Weights of a small image diffusion model.
Model: arch unet, norm groupnorm.
Training: muon at rate 0.01, 3900 steps, batches of 256.
Data: 203450 training examples, 4.9 epochs.
Rows from block 2, named by matrix and row number. Rows with one number belong to one attention dimension. Each number is 128 + 32 x the weight over its row's rms, rounded and kept within 0 to 255. All counts start at 0. After the name is the row's rms in percent of the matrix's.
# q: attention query (model.enc.1.1.attn.q.weight, 192x192), inputs 0-191
# k: attention key (model.enc.1.1.attn.k.weight, 192x192), inputs 0-191
q.173 090 [ 84 115 128 108 171 166  57 145 122 107 174 174 121 114 195 128 102 149 148 199 125 148 126 112 100 148 146 144 143 138 119  88 135 155 143 153  14 109 116 131 174  64 113 184  90 111 129 103 123 121 149 141 156 152  75 137 158 129 157 113 133 122 160  81 182 132  98 115 143  59 139 109  69 128 104 112 100 174 103  91 106 120 139  94 129 143 151 123 163  77 128 117 102 121  63 190 175 102 158 180 102  93  80 164 126 141  74  74 123  96 160 103 147 114 173 126 123 203  90 138 154 132 141 109 111 160 185  84  99 118 217  80 161 133 114 158 160  67 105 105 141 107 127 130 130 121 123  92  96 139 108 154 119  87 176 107 117 165 133 162 145 142  73  93 136 187 123 104 142  92 121  88  92 141 141 112  99 147 122 148 132 174 109 154  98 134 162  90 133  97 109 164]
q.174 089 [154 138 113  65 116 117 166 148 143 177 127 184 121 110 118 103 142 116 203 103 132 112 187 122 112  52 145 142 204 114 102  72 182 131 129 117 172 143  76  97 110 160 115 149 127 138  71 159 120 150 127 157 147 164 161 132 147 100 146 157 126 179  91 125 146 129 116  39 152 123 116 126 161 112 104 134 105 146 195  44 152 106 190 107 140 130 184 102 162 146 144 154 114 120 115  62  98 156 113 122 143 133 120  79 143  96 114 117 142 144 128  60 129  91 111 151  84 120 159 129 121 105 105 193  58 151  97 100  97 127 140 123 160 121 100 134  89 126 134 177 132 152 119 125 174  70 152  96  99 110  79 136 135  99 149 164 138  37  89 106 131 113 134 152 164 104 129 150 168 116 155 187 102 158  57  96 106 194 106 138 184 137 150 138  93 158 123 135 170 119 127 144]
q.175 100 [111  70 114  71  72 118 143 130 159 130 158 154 156  79 161 170  79  85 150 126 139 114 151 187 148 144  89 189 191 104 117  99 137 133 151 107 105 208 186  84 171 124 150 179 146 183 107 121 143 161 174 136  93 165 138  65 190 148  89  93 116  76 113  96 106 157 132  64 125 142 114 111 183 149 141 135 155 179 130 172 115 154  83 115 101 136 118 140  96 151 128 139 174 139 121  73 149  81 131 151 171 137  92 102 109 134 122 100 167 156 110 159 134 142 137 118  52 112 152 169 132  84  99 175 116 117 178 121 129 103 155 116 135 148  83 147 158  95  73 141 120  74 106 138 105 142  90 159 118 110 131 101 107  97 126 142 113 180 104 132 120 131 201 160 140  66 121 145 117 149 135  89 132 156 101  94 146 133 162 111 149 116 172 117 165 160 200  89  53 120 162 108]
q.176 089 [152 139 124 119  95  87 172 205 120 110  96 134  88  92  91 103  99 135 112 161  92 161 118 116 136  69 118 139 157  70 102  81  96 147 130 141 147 166 119 174 135 124 161 126 116 110 123 121 145 153 125 166 156 143 102 139 115 107  64 142 138 141 146  90 104 119 150 136  56  92 153 114 122 161 129 139 150  69 170 150 135 129 110 129 155 121 125  98 121 135 152 123 121 140 134 155  97 126 119 143 113 167 151 157 156 180 160 146 139 124  33 178  86  88 186 111  98 103  96 217  81 131 170 154  94 133  98 127 165 150 119  53 159 136 152  93  91 105 159 165 152 122 176 137 119 135 141  95 124  98 172  82 163 175 126  80 152 110 112 205 110  93 177 136 163 150  93  59 140  58 139 122 117 141 158  72  89 167 118  62 125 132 181 190 159 146  74 133 171  94 107 130]
q.177 103 [ 98 120 117 112 134 134 164 168 152 160 104 164 119 127 118 117 151 113 144 167 102  98  93 122 127 158 110 141  91 135 119 115  82  95 170 173 102 141 132 150 175 104 144 160 131 142 137 143 122 114 116 166 146 179  82 123 184  97 115 197 209 127 112 140 139 128 124 144  26 155  84 111  83 170  36 128 153 104 117 149 155 145 182 130  84 119 119 125 105 159 138 132 136 110 128 100 150 180 140 113  96 128  43 114  70 126 164 155 153 146 153 168  95 134 104 161  81  99 127 127 179 110  97 180 143 122 130 144 166 134 192 165  80 132 147 130  55 130 147 153 142 146  80  61  72 139 166  36 130 128  66 129 163  79 127 124 109  72  72  87 102 119 126 124 127 156 148 139  90 131 178 164 102 166 132 136  70  71 145 106 135 125 121  96 139  98 105 106 133 149  99 110]
q.178 101 [124 109 155  85 142 135 181 124 144 166 121 110 115 129 154 153 119  86 132 124  98 177 111 160 139  80 134 142  99 111 144 134 166 131 141 146 148 107 196  68 154  94 125 145 143  83  51 115 160 133  72 115 166  87  61 117  81 120 161 119 142 126  88  98 106 119 141 104 180 126 112 117 140  87 137 110 161 160 137 100 165  94 112 141 118  89 106 157 130 147 169 150 127 145 131 139  86 122 128 125 136 144 162 108 118  79  75 122  71 100 127 105 169 193 100 127 100 138 192 148 124 159 119 136 125 218 161 147  98 180 197 134  98 105 148 133  99 125 104 147 154 120  85 142 113 165 135 151 153  75 123  98 172  96 139 159  93 127 177  17 126 116  96 116 130 192 111 150 156 151 168  99 150 138 128 102 255 184 115 156 131 153 124 123 145 123 151  68 126 127 134 168]
q.179 095 [116 143 118 184 172 201 129 134 131 174  37 185 107 122 155 131 120  88 119 134 125  80 190 107 186 133 141 120 126 142  90  87  57 188 146 145 148 132 162  84 107 108  79 156 132 132  92 100 141  66 158  88 137 144 119 149  70 145 146 168 192 144 149 184 122 146  90 151 103  96 136 130 169 178 140  79 102 122 124  42 148 132  73 162  63 142 116 125 154 109  81 105 128 166 178 111 151 162 132 143 153 130 112 102 109 115  95 125  79  87 138 139 112 124 159 133 149 142 134 122 144 120 172 170 107 125 100 105 104 143 124 127  70 185 103 121 147  98 125  74  84 135 166  97 122 125 163 131 115  89  67 108 172  93  83 146 146 178 138  92 163 166  82 121  55 101 155 165 165 130 155 183 107 132 192 111 134 160  97 122 143 146 129  89 139 107 161 125 105 142 129 121]
q.180 101 [136 161 102 133 176  95  61  78 102  91 109 199 133 162  95 179 165  96 126 159 183  80 135  93 191 157 161 173  76  97 132 118  98 128 118 134 120 110  73 155 161  92 113 161 123 179  78  54 118 129 134  95 127 116 115 133 156 191 123 117 147 135 191 138 131 115 134 106  84 171 131 186 109 176  83 128 134  68 136 180 112 172 101 142 120 122 142 125  90  86 133 185 122 130  98 111  84 139  79 156 186 147 101 124  96 112 108 164 136  78 136 150 188  89  86 100 137 145 158 156 108  74 139 110  98 116 134 185 138  93 125 131 122 176 148 143  98 112 121 136 126 139 137 139 125 122 120 166 155 155 147 104 148  99 130 145  53 140 111 147 162 147 156 119  98 179  50 168  59 120 145 102 173 136 160 153 127 163 138 147 133  80 148 155 175 120 122 122  79 151  67 165]
q.181 098 [138 102 121 111 110 101 151 123 163 172 162 130 114 136 112  85 178 161  84 100 130 115 173 143 102 160  95 121 101 121 125 131 130 117 132  64 150 178 140 192 135 154 107  99 148 127  83 158 126 177 111 109  73 106 105 122 133 145 133  95 114  68 136 124  85 106 162 100 107  82 152 139 192 115  53 105 153 120 164  89  86 159 203 164  28 112 106 103  96 140  94 153 113 132 159 131 111 124 123 162  83  98 144 120 130 133 170  82 151 165 132 127 160 125  98 195 149 216 109  81 171 146 168 110 152 122 128  82 166 125 100 134 180 128 153 202  81 113 116 151 162 108  91 163 135 140 160 137 129 116 170 127 123 153 145 134 181 123  99 181  84 129 155 140 115 125  70 129 146 142 110  98 133 113  94 180 106 153 182 187 159 153  86 164 197 140 129 124  97 160 183  96]
q.182 093 [112 117 112  93 173 138 124 155 132 172 147 151 173 114  92 111 137  95 168  98 181 107 147  22 136  69 118 108 129 127 123 183 135 117  97 136 115 104 128 141 119  80 183  95 119 123 105 114  75 146  72 135 170 156  98 206 117 200  43 138 119 108 136 123 182  91 124 164 103  83 169 170 146  85 165 142 130  89 135 147 168 124  82 126 138 133 106 117 146 115 200 123 126  69 100 121 109 129  83 120 149 161 147  81 139 135 150 143 165 179 161 130 137 120 155 118 101 163 140 188 147 102 180 119 111 142 128 105  63 143 110 118 123 114 109 124  82 138 160 124 130 105 151 124 122  79 137 140 179 157 151 142 153 100 114 177  69 176 128  99 119  63  87 109 112 116 112 145 131 153 151 129 163 207  79 105 111  98 162 119 124  94 108 156 105 165  40 149 165 132 182 139]
q.183 090 [125  70 145 172 147  97 152 174  41 124 127  82 130 177 137 142 135 127  87 145 101  93 151  86 122 113  80 135 174 125  98 142  67  71 124 184 118 122 112 118 115 115 112  94 157 153 141 189 173 189 149  75 107 140 101 125 128  81 131 146 154 186 182 126 136  74 194 139 201 121  64 127  80 153 160 175 123 117 212 131 126  90 114  76 109 108 130 106 162  80 150 137 130 129  97 111 152 139 172 139  97 180 162  93  75 129 102 111 139 116 127 145 138 103 131 154  47 136  63 119  75 119 133 140 147 165 114 159 155 182 108 145 180 141  80 100 112 132 182 158  95 161 139 105  91  96 119  86  95 132  81 118  67 159 133 152 106 122 121 121 146 108 115 173  94 145 104 122 104 120 120  70 159 103 138 142 166  94 165 148 143 159 154  91 152 121 114 140  88 135 147 146]
q.184 100 [154 181 127  94  54  78 107 159 106 180 101 113  45 171 121 149 179 131 130 133 166 158 146 183 136  91 125 104 135 166 112  60  64  95 122 147  78 104 111 115 119 122 105  99 103  61 105 176 135 139 178 136  97 166 130 174 166 194 142 131  87 136 113 106 143  70 136 186 118  78 154 154 167 107  83 132 142 159  98 140 122  98 179 129 105 104 100 118 172 186 145 129 117  75 171 122  50 113 152 127 146 128 108 110 140 141 108 157 154  74 140  66 129  70 125 128 109  94 128 164 174 159 120 108 117 161 103 105  76 114 180 111 157 125 154 128 129  98 131  88 127 133  93 168 118  80 126 108 145 105 122 111 185  76 108 164 119 137 146 114 161 102  98  88 122 133 139 153  73 126 120 155 138 112 183 119 164 115 124 148 173 126 157  90 104 200 161 113 137 156 171 181]
q.185 091 [172 148 151 143 110  73  77 103  92 156 149 109  58 180 147 177 157 123 163 161 180 138 148 150 166 131 108 139 129 101 146  98  92 146 190 116  99 119 158 111  83 117 164 131 133  82  90 112 196 155 131  99 148 128 107  74 126 134  66 180  83 169 136 108 107 106 150 161 152  98 115 126 107 100 160  65  97 191 132  89 150 149 119 144  63 216 126 132 137 118  62 125 144 154 158 111 132 131  72 128 182  63 183 135 125  76 151 107 151 120 130 113 155 135 191 149  76 156 156 133 114  88 119 163 133 162 160  86 115 116  84 120 149 122 129 137 111 102  72 113  91 113  68 112 136 120 156 173 105 175 112 138 144 105 114 198 150  99  59 115 128 184 120 178 118 160 167 161 107 166 112  92  82 162 170 142 130 168 128 137 106 130 110 105 106 131 106  95 132 103 119 165]
q.186 097 [123  95 161 156 119  94 150 168  86 156  90 107 176 141 140 125 146  87 144  67 160 161 138 117 150 229 155 117 159 113  83 128 141 103 146 164 104 214 117  96 142 134 143 157 153 141 152  38 137 186 138  95 156 109 160 158 135 134 126 150 140 175 187 106  85 139 144 155 134 231 143  99 146 124 116 152  91  91 126 138 141 144 174 106 179 145 128 103 162 135 139  81 139 175 140  89  89  93 117 114 102 127  81 174 162 123 108 141  82 154 120 115 117 140 106  65 130 145 109 144  87 138 138 169  80 109  85 107 131 139 131 121  75 134 110 112  74 179 117 135 133 119 149  85 147 149 112 192 114  66 183 102 125 119 135 131  80 186 183 120  86 159 113 106 148 144 118 125 148  95  69 169 183 143  97  77 123 113 124 149 151  77 148 123 138  88 123 131  91 103  63 123]
q.187 088 [108 142 150 138 127  99  97 122 122 126 137 108 108 188  89 149 153 169  64 157  98 148 105 102 157 142  99 101 109 111 127 132 127  93 175 134 117 135 154 135 142  84 109 189  90 156 167 111 138  68 125  75 134 111 141 211 171 101 131 128  90  73 123  58 157  94 155 120 158 107 149 158 177  89 145 146 111 113 144  80 171 154 162 168 145  94 160  81  99 166  68 124 151 172  93 136 162 123 202 174  82  85 151 162 180 126 123 124  74 123 155  82 176 111 129 183 159 156 152 115 133 176 127 131  94 104  91 183 103 166 116 131 112 104  87 154  85 121 145 153 127  73 142  55 122 118 125 107 151 168 147 120  91  96  96 172 171 159 114 135 111 159  96 119 117 122 170 164  76  77 115 115 163 167  81 166  86 175 144  72 160 108 169 142 115 160 106 126 107 149 141 173]
q.188 109 [154 178 112 133 150 143  99 167 128 109  96 216 121 122 156 114  82 152 151 158 125 175 181 187 100 124 143 116 183 107 145 113 180 123 137 150  75 139 113 140 120  94  62 153  96 101 141 104 168 129  95 172  76 122 169  80 115  93 141  87 144 137 145 135 119 120 102 106 134 125  99 136  90 178 128 126 137 130 158 103 149 142 102 149 138 128  83 140 148 121  98 144 116 121 137 162 134 120 146 127 164 122 151 175 157  77 183 162  82  85 112 167 120 196  89 105 108  94 133 120 148 110 145 143 130 120 151 126 195 134 165 166 126 128 134 115 142 151  77 126  94  80 193 177 150 125  84 134  72  98  93 102 126 142  78 122 142  69  69 126 160 139  96 138 175 157 217  70 115 152 106 136 143  66  80 114 118  84 105 137 100  82 145  95 117  92  26  80 135 164 130 175]
q.189 088 [109 154 125 146 114 117  74 111 147 111 115 135 122 132 134 109  88 142 193 167 158  98 111  62 112 108 124  93 135 109 119 123 119 170 143 102 167  89 133 109  69 150 107 142 165  74 140 141 138 187 127 102 173 127 188 121 154 145 124 191 105 126 145  55 129 150 108 166 150 107 101 221 150  79 150 114 163  74 115  95 146 130 128  73  69  60 159 156  73 123  88 175 173 126 156 153 139  59  96  77 128 199 123 179 122 140 150 117 126 126 105 107 100 119  95 117 116 148  80 133 127 160 167 141  80 148 121 195 112  70  58 129 133 121 100 111 111 140 113 150 157  83  98  99 122 131 163 134 136 154 110 126 200 145  92 192 134 202 138 143 159 111 149 126 147 110 138  86 135 141  76  83 173 129 160 146 109 121 139  80 162 139 152 140 150 110 179 141 136  89  83 113]
q.190 092 [137 179 114  84  93 139 159 157 148  79 143 117 163 141  91  91  76 120 115  77 111 116  58 200 130  76 124 116 204 107 154 110 121 166 118 157 171 143 202  84 140 170 147 108  48  89 138 122 112 105 144 113 133 166  82 136  79 152 137 146  88 167 136 138 104 123 164 190 121 118 131 128 118 163  98 122 124 157 104 132  86 131 140 158 178 100  74 144 119  93 145 110 151 153 158 129 137 158 142 115 113 160  73 136 122 170  89 129 125 176 148 121 108  98 154 170 160 116 112  49 125 110 168  67 143 114 192 151 129 102  99 153  89 151 128 108 132  80 112 137 101  90 114  71 167 111 125 142 104 173  89 105 127 126 102 136 100 114 176 160 110  99 170 139 138 158 140 173 146 140 182 150 135 229 130 138  59  93 164  83 125 177  66 114 108 117 116 149 118 124 102 165]
k.173 101 [ 94 108  94 151  99 121 103 126  78 130 188 128 103 133 134  95 136  97 128 124  72 129 158  99 165 125 114 114 136 148 130 125 149 168 133 167 117 112 141 117 115 120 129 152 234 101 131  61 125 167 120  73 139 172  99 137 185 101 133 165 207  92 157 120 111 127  60 113 142 162  80 187 141 124  97  86 128 173  56 125 225 108 156 151  68 133 112 143 166 122 151 157  81 142  99 126 118 130 144  77 106 135  71 153 105  92 144 141 148 111 112 153 124 143 117  91 101 129 149 130 116 128 157 126  82 113 137 132  99 146  63 150 159 103 145 138 108 162 126 140 121  59 198 114 119 143 114 124  80  57 136 127 118  91 113 121  91 100 134 150 105 121 114  98 198 102 122 127 153 178 120 143 115 117  99 166 118 115 127 196 113 196 108 200 120 132 181 187 179 146 160 163]
k.174 097 [104  96 129 122 116 126 143 114 132  95 182 146 156 154 120  55 178 100 124 133 106 128 161 167 155 113 115 154 146 155 182 139 138 109 153  74  96 200  89 225  70 149 141 136 106 113  74 117 120  77  92 132 141 117  84 136 198 128 139 135 156 195 144  75 117 125 139 100 161 148 105 114 142 146 167 119 167 107 128 129  64  98 108 109 142  94  76 139 112  42 156  88 131 115 116 130  63 150 164 101 103 131 172 116 119 146 166 149 125 130 134 105 128 113 127 130 130  86 111 108 130 158 162 117 128 138 160 124 178 106 131 144 146 133  95 116  96 165  39 110  84 140 136 172 109 187 211 111 131 129 173  74 115 189 102 184 139 131 161  94  73 121 151 130  66 122  88 168  97 131 130  82 200 117 142 157 120 212 125 115 121 129 141 130 168 152 105 133 114 129 135 127]
k.175 101 [115 160 136 154 128 135  98 203  77 118  82  61  73 161  79 140 105 133 116 152  94  86 145 141 154 161 114  45 124 158 102 115 112 143 136 122 164 156 125 146 117  93  70 164 180 136  93 144 105 180 119 148 144  89 166 123 148 116 165 151  87 139  56 158 148 139 114 181  69 155 122 141  74 139 143 113 123  92 118 154 124 183 153 173 133  88 133 144 185 136 133 177 166 185 108 106 116 135  98 129  64 162 131 124 191 162 166 136 140 130 151 134 123 168 127  89  90 139 153  52  85 117 125 127  59 131 112 167  72 129 105  96 101 123 139  66 110 144  60 110 128 162  91 148  68 109 170 140 110 156  79 157 153 119  83 163 158 124 165 154 132 139 150 155 163 122 196 158 108 160 163 145 154 155 132 117 101  89 141 136 118 120 109  95 140  44 101 129 112 154 137 131]
k.176 092 [132 156 110 111 149 136  58 106 122 177 115 129  99 101 173 210 165 111  81 142 118  82 151 102 102 109  96 203 109 190 146 140 120 141 119 116 139  87 165 127  97 122 123 100  63 103 137 153 115 168 143  62 152 156 113 170 165 113 131 135 144 149 165 121 111 147 121 133 116 115  91  69 162  92 212  94 107 118 118  82 108 121 107 158 185 103  86 147 134 121  85 120 111 104 149 166 128  95  98 195 151 135 157 131 163  78 131 111  72  84 132 122 111 127  73 156 145 128 121 125 144 154  91  73 155 220 118 168 122  69  85 156 140 142 151 175  83 117 119 131 147 153 108  88 112 121 119 134 169 152 174  64 109 112 144 130 105  92 139  50 172  92 149 137 112 152 161 124 126 183 167  67 180 181 129 111 162 152 135  61  81 131 126 151 138 133 129 128 103 117 153 133]
k.177 101 [ 58 123 107  96 143 101 118 120 202 140 116  72 140 159  97 205 155 136  61 154  51 149 110 175 128 150 125 118 129 160 107 148 160 177 164 140 117 136 147 132  92 183 116 173 132 156 160 148 111  89 118 144 189 124 158  98 107  83  98 138 109 155 110 103 132 142 157  90 114 180 116 136 143 103 108  74 128  99 161 113 124  70 137 101 112 123 155 111  82 121 177 140 153 159 118 161 110 111 157 162  95  99 105 111  94 109 107  96  46 168  68  83 106 117  84 105 127 161  93 135 117 156 178  98 157  69 116 204 106 126 106 126  72 116 143 118 187 167 102 134 194 113 129  93 132 147 136 111 135 100 185 125 146 136  82 144 177 153 157 134 164 125 105 120 151 156 102 109 143 148  87  58 126 110  59 129 116  99 148 174 162 201 141 146  84  97 159 144 135 110 164 146]
k.178 103 [160  80 168 146 154 155 189 107 191 143 146 125 148 120  92 138 102 101 146 191 128 113 150 110 134 137  83 125 172  68 142 159 206 127 110 120 131 125 114 133 146 160 111  97 193 170  99 154 118 103 121 112 144  93  70 137  96 115 186 133 233  98 114 124 166 119 115 190 139 151 109 125 100 117 131 104 143 100 112 144  80 132 152  89  80 170 105 134  77  88 137 144 153  81 121 149 119 177 136 118 105 143 149 152  79  97 192 132 107 130 120  77 128  95 111 127 101  73 154  77 151  96  88 159  88 102 162 153 128  72 110 152  79 122 102 138  60 123  60 108 130 154 154 174 152 131 128 149 124 147  62 186 157 123 104 175 108 161 107 112 116 102 110 137  93  68  66 137 134 161 161 139 175 124  98 125 113 131 132 138 185 153 108 108 115 172 145  94 136 169 188  88]
k.179 095 [156 154 156 116 129 106 132 140 150 135 138 100 110 106  86 149 128 132 116 111  81 161 107 122  91 155 139 151 102  84 161 112 123 105 178 134  62 136 138 110  82 167 108  92 199 164 147 132 113 123 128 140 159 140  97 145 173 175 112 118 111 149 147  75 152 107  91  92 157 104 200 131 125  76 122 106 117 142 142 149 137 104 116 140  75 138 132 125 168 126 147 118 183 126  94 127 111 113 137  96 149 189 138 196  55  84 143 184 193 138 135  74 157 207 144 161 128 197  95 110  97 146  41 123 114 121 129 126 111 165 128 141  90 135 133  29 150 162 114 132 130 126  97 169  69  90 120 106 114 122 105 163 121  96 134 135 168 115  96 168 136 161  92 105 150 167  71 100  91 148  93 120  38 116 154 174 130 151 114  90 166 142 123  98  84 197  81 112 154 166 133 131]
k.180 098 [138 152 159 165  95  75  77 150  58  97 111  81  88 164  85 199 104 167  87 127 160 145 162 117 171 191 132  87 192 157 141 109 103  90  81 133 116 123  99 144 115 112 145 132 139  81 110 168 153 133 138 112 138  95 181 112 140 107 127 126 122  96 124 118 184 112 103 124 137 135 108 141 132  78 166  86 104  91 169  95  90 112 134 129 107 149  98 135 156 147 117 194 137 144 140 187 185 148 114 143 139 152 116 115 128 100 120 154 174 172 165 115  89 188 170  68 168 120 154 156 136 107 126 132 135 167 121 104  93 131 133  59  86 111 127 102 131 147 184 239 130 115  78  68 152 132 111  95  71 116 201 143  84  62  97 128 179 104 173 119 100 164 122 146 122 122 134  70 170  86 106 156 109 157 138 115 149  97 135 119 131 120 142 121 148  94 152 152 159 137 140 176]
k.181 102 [114  98 163 131 124  64 140 113  95 172 116 138 156 183 131  88 172 120 132  93 111 151 133  92  96 161  80 137 109 112 101 137  85 136 103  67 141 154  87 153 138 160 129 128 115 182 104 152 130 186 173 159  94  64  89  90 198  97 132 139 103 132 102 123 171  88 148  99 123 159 152  78 164 184 138 140 180 136 123 192 135 102 196 166  88  88 133 102 112 161 148 124 147 162 104 173  60 180 101 122 119  89 152  71 125 110 117 117 149 157 125 138 117 142 153 166 155 115 135 121 113  57 149  95 178 159  71 158 137 182 187 145 115 104 121 140 124 121 168 126 154 143 133  95 150  83 128 127 156 135  88 134  90 167  86  75 187 129 113 153  85 121 187 122  94 172  94  99 100 114 160 125 135 208  90 118 145  91 139 181 136  92 119 133 113 118 111 153  70 117 103 184]
k.182 100 [139 182 114 122 112 162 134  90  78 173 105 123 184  98 143 125 175 132 128  97 160  95 150 124 132 127 190 127 164 203 142 110 136 121  98  45 138 122  74 117 136 196 133 159  53  84 142 143 136 133 150 141 132 131 141 164 101 158 168 164 152  90 122  84 163 145 149 159 121 145 140 100  86 186 124 117 180 109 148 138 149 113  58 115  84  62 135 131  91  99 176 178 146 111 148  97 127 109 188 139 122 142 138  91 174 153 142 128 150 104 159 126  61  85 117 108 114  93 211 125 109 142  87  82 128 136 118 139 142 168 118  97 131 139 148 182 139 146  88 142 141 172 124 109 122 139 123 103  68 148 111 145 142  78 117 171 114 138  98 159 168 111 110 135 139 106 142 127 140 120 156 151  63 169 106 140 147  44  82 134 168  81  76 171 175 164  99 115 166 142 155  61]
k.183 099 [153 140  75 130 143 120 152 161 176 161 140 111  84 126 128 128 100 149 135 153 126  96 129 112 135 111 153 141 150  89 152  76  98 169  84 135 150 161 139  87 107  79 140 122  81 159 138 108 159 132 137 124 127 112 143 133 101 166 135 114 130 139  92 174 144 151  96 156  83 118  91 158 145 124  90  95  48 117 107 123 124 168 125 121 143 173 116 120 166 145 118 130  86 128 145 166 107 119 160 178 175 170 169 161 166 120 153 182 121 147 130 146 114  74 112  68 135 121  95 139  85 103  70 126 139 132  62  58  79 128 154 135 106 151 154 152 123 135  81 108  76 158 134 125 115 106 101 123 181 144 168 130  95 135 104 202 162 135 173 107 120 127 135 143 103 190  37 160 114 103  84 156 200 152  75 208 108  77 154 159  79  96 108  82 183 129  88 197  57 101 116 148]
k.184 095 [180 137 150 146 108 124  84 129 119 117  87 132 145  61  73 121 138 117 102 122 124 147 175 166 182 153 109 171 126  71  78 204 147  99  71 134 147 127 128 172 163 103 148 132 108 155 152 118 126  53 149  81  99 122 112 117  97  99 178 153 168 156 132 132 109 123 118 130 120  48  94 112 161 171 179 102 171 168 137 183 108  89 120  84 143 105 121 150 127 104 153 100 114 186 149 145 144 153 160 112 140 142  92 139 109 146  52 119 130 113 118  87  95 109  96 134 137 150  89 147  51  81 145 164  97 160 137  98 105 181 153 155 138 124 193 148 108 125 105 138  96 166 134 177 121 106  81 136  72 101 110  83 113 100 100 167 163 137 112 106  86 126  94  96 171  95  83 144 155 122  61 187 102 124 113  83 117 148 125 156 164 155 163 154 154  94 146 120 148 174 211 145]
k.185 098 [143 117 160 120 130  99 138 126 113 136 104 136 122  59  98  82 126  65 112 119  87 183 102 179  80 120 124 197  84 125 155 118 119  76  99 108 139 169 108 145  96  87 152 116 142  63 123 106 117 149 118 164 134  92 111 171 199 131 139 138 159 122 170 195 129 126 141 113  80 115 106 131 163 159 123 153 133 175 128 152 103 100 167 110 158 106 136 168 120  97 119 135 100 113 124  72 146 186 123 123  98 123 127 177 112 110 148 103 146 152 163  99 175  95 126  86 114 144  90 120 130 149 170 102  99 158 143 153 113 113 104 115 107 130 140  56 162 136  57 198  99 124 105 109 183 120 133 180 156 185 130 113 190 107  94 135 186 120 151 172 108  86 144  81  80 133  69 186  75 174 142 165 152 118 102 120 130 126 142 184 180 158  73 206 119 127 100 181 147 112 174 124]
k.186 101 [131  72  81 124 137 133  92 125  87 111 119 170 160 190 120 128 138 140 137  92 144 110 117  95 116 200 158 103 141 125 151 100 174 102  73 102 104 153 154 104 142 108  96 189 111 134 133 144  93 148 149 142  95 115 145 118 158 124 134 116 132 161 188 110 102 155 136 167 170 149 132 138 152 105 112 116 167 116 133  83  68 153 155 151  97 101 138 162 116  76  87 178 173 127 141 155 181 140 170 127  97 115 132  92  64 173 145 147 183 131 101 130 140 132  85 170 165 191 114  71 146 129 176  92 150 103 137  92  95 135 127 115  78 133 154 144  86  99 137 122  97 107 114  85 155 120 148  73 203 131  87 103 154 105 208 187 132 124  79 133 130 170  89 147 144 106 120 121  96 149 126 127 135  90 235  34  73 136 144 101  99 130 117  95 104 158  88 179 104 135  84 118]
k.187 088 [132 150  93 164 126 129 166  80 106 179  98  85 181 144 110  30 121 106 175  77 100 179 157 148 107  77 136 173  91  98  79  91 130 135  98 147 120 201 190 129 124 143 126 125 164 122 130 154 126 148  90 103 168 151 101  92 130 136 160  91 153 146 181 126 181 116  90  87  89 114 108 165 197 137 114 125 136 118 134 159 115 115 170 183 137 174 145 120  79 119 128 125 137 124 140 123  55 203 185 109 101 163  72 140 134 158  97 172 126 137 108 161 109 165 151 152  91 140 116 165 152  75  96 153 132 106 118  73 144 165 168 149 105 116 133 135 110 112 140 127 154 102 146 134 141  78   7 132 128 135 116 124  67 114 131 132 162 118 143 126 138 184 123 136 130 148 136 129 171 110 145 130 106 135 168 136  96  75 101 104 121 194 107 173 154  81 136 171 150  95 132  88]
k.188 107 [158 127 147 113 116 116 118 139 163 135 179 106  98 169 110 192 109  97 133 147  51 128 109 172  90 119 135 187 119 206 140 153 133 111 120 102  85 162 125 150  62 100 157 169 105 149 195 168 112 162 134 131  90 128  79 173 140  93  66 151 108 118 118 128 154  68 158 126 154 179 112 149 140  68 113 149 111 146 159 170 149 187 117 142 139 162 102 120  59 154 100 116 100 143  80 123 170  97 103 137 121  43 110 106 126 121  90 132 146 186 157 178 153 114 129 170 184 104 135  90 136 171 127  68 115  94 157 111 136  97 163 114  70  87 136 109 144 104  64 155 179 120 125 132 109 189 134 136 128 131 121 160 105 132 132 123  87 115 128 123 122 126  71 137 117  84 128 139 150 143 117 149 126  55 168 152 138 171 129  95  67  98 127 169 192 141 111 170 173 115  69 110]
k.189 094 [108 118 125 109 164 126 133  70  17 154  98 129 107 131 176 143 130  98  98  92 151 138  98 127 131  63 119 154  95  66 166 146 122  88 130 106 122 102 134 124 100 151 140 145 113 144  58 181  95 155  97 101  89 186 153  90 144 107 111 160  85 151 138 153 125 158 125 115 122 110 147 124 113 103 108 127 154  84 123 147 146  93 128  78 162 134 109  90 104  67 141 131 203 120 143 125 139 130 138  64  86 135 100 187 153 155 121 123 154 173 183 131 154 133 175 123 135 126 158 189  83 147 128 136  29 127 110 145  81 175 110 118 167 154 110 150 106  86 129 176 155 170 178 138 161 132 159 126  98 138 132  77 145  92 150 188 128 159 111 130 107 118 172 154 120 127 181 164  95 131 158 191  80 101 133 108 130 157 130 103 108  89  54 125  52 138 176 142 122 132 157  74]
k.190 096 [146 130  98  58 107 142 118 127 121 121  90 164  69 146 122 118 148  64 115 165 150 140 169 111 157  94 146 130 104  91 100 113 110 132 125 122 190 179 138  88 123 146 112  82 170 135 211 116 144  63 157 193 148  99 124 159 111 123 135 158  95 140 139 125 183 135 179 137 128 128 101 146 161  82 173  88 131  46 118  75 148  74  74 108 156  99 143 142 175 122 191  93 153 109  90 170 180 102 153 110 129 164 118 163 102 145 114 140 103  98  88  81 156 163 132 102 153 127 125 150 141 123 108  99 146  72 189 147 183 113 115  60 126 125 131 148 147 166 146 120 116 150  86 116 171 147 101 115 106 122 145 115 155 149 139 106  93 116  92 125  96 111 135 165 160 180 192  97 187 152  85 142 204 112 100 194  86 118 178 130 104 110 151 165  88 159  86 100 127 164 126 111]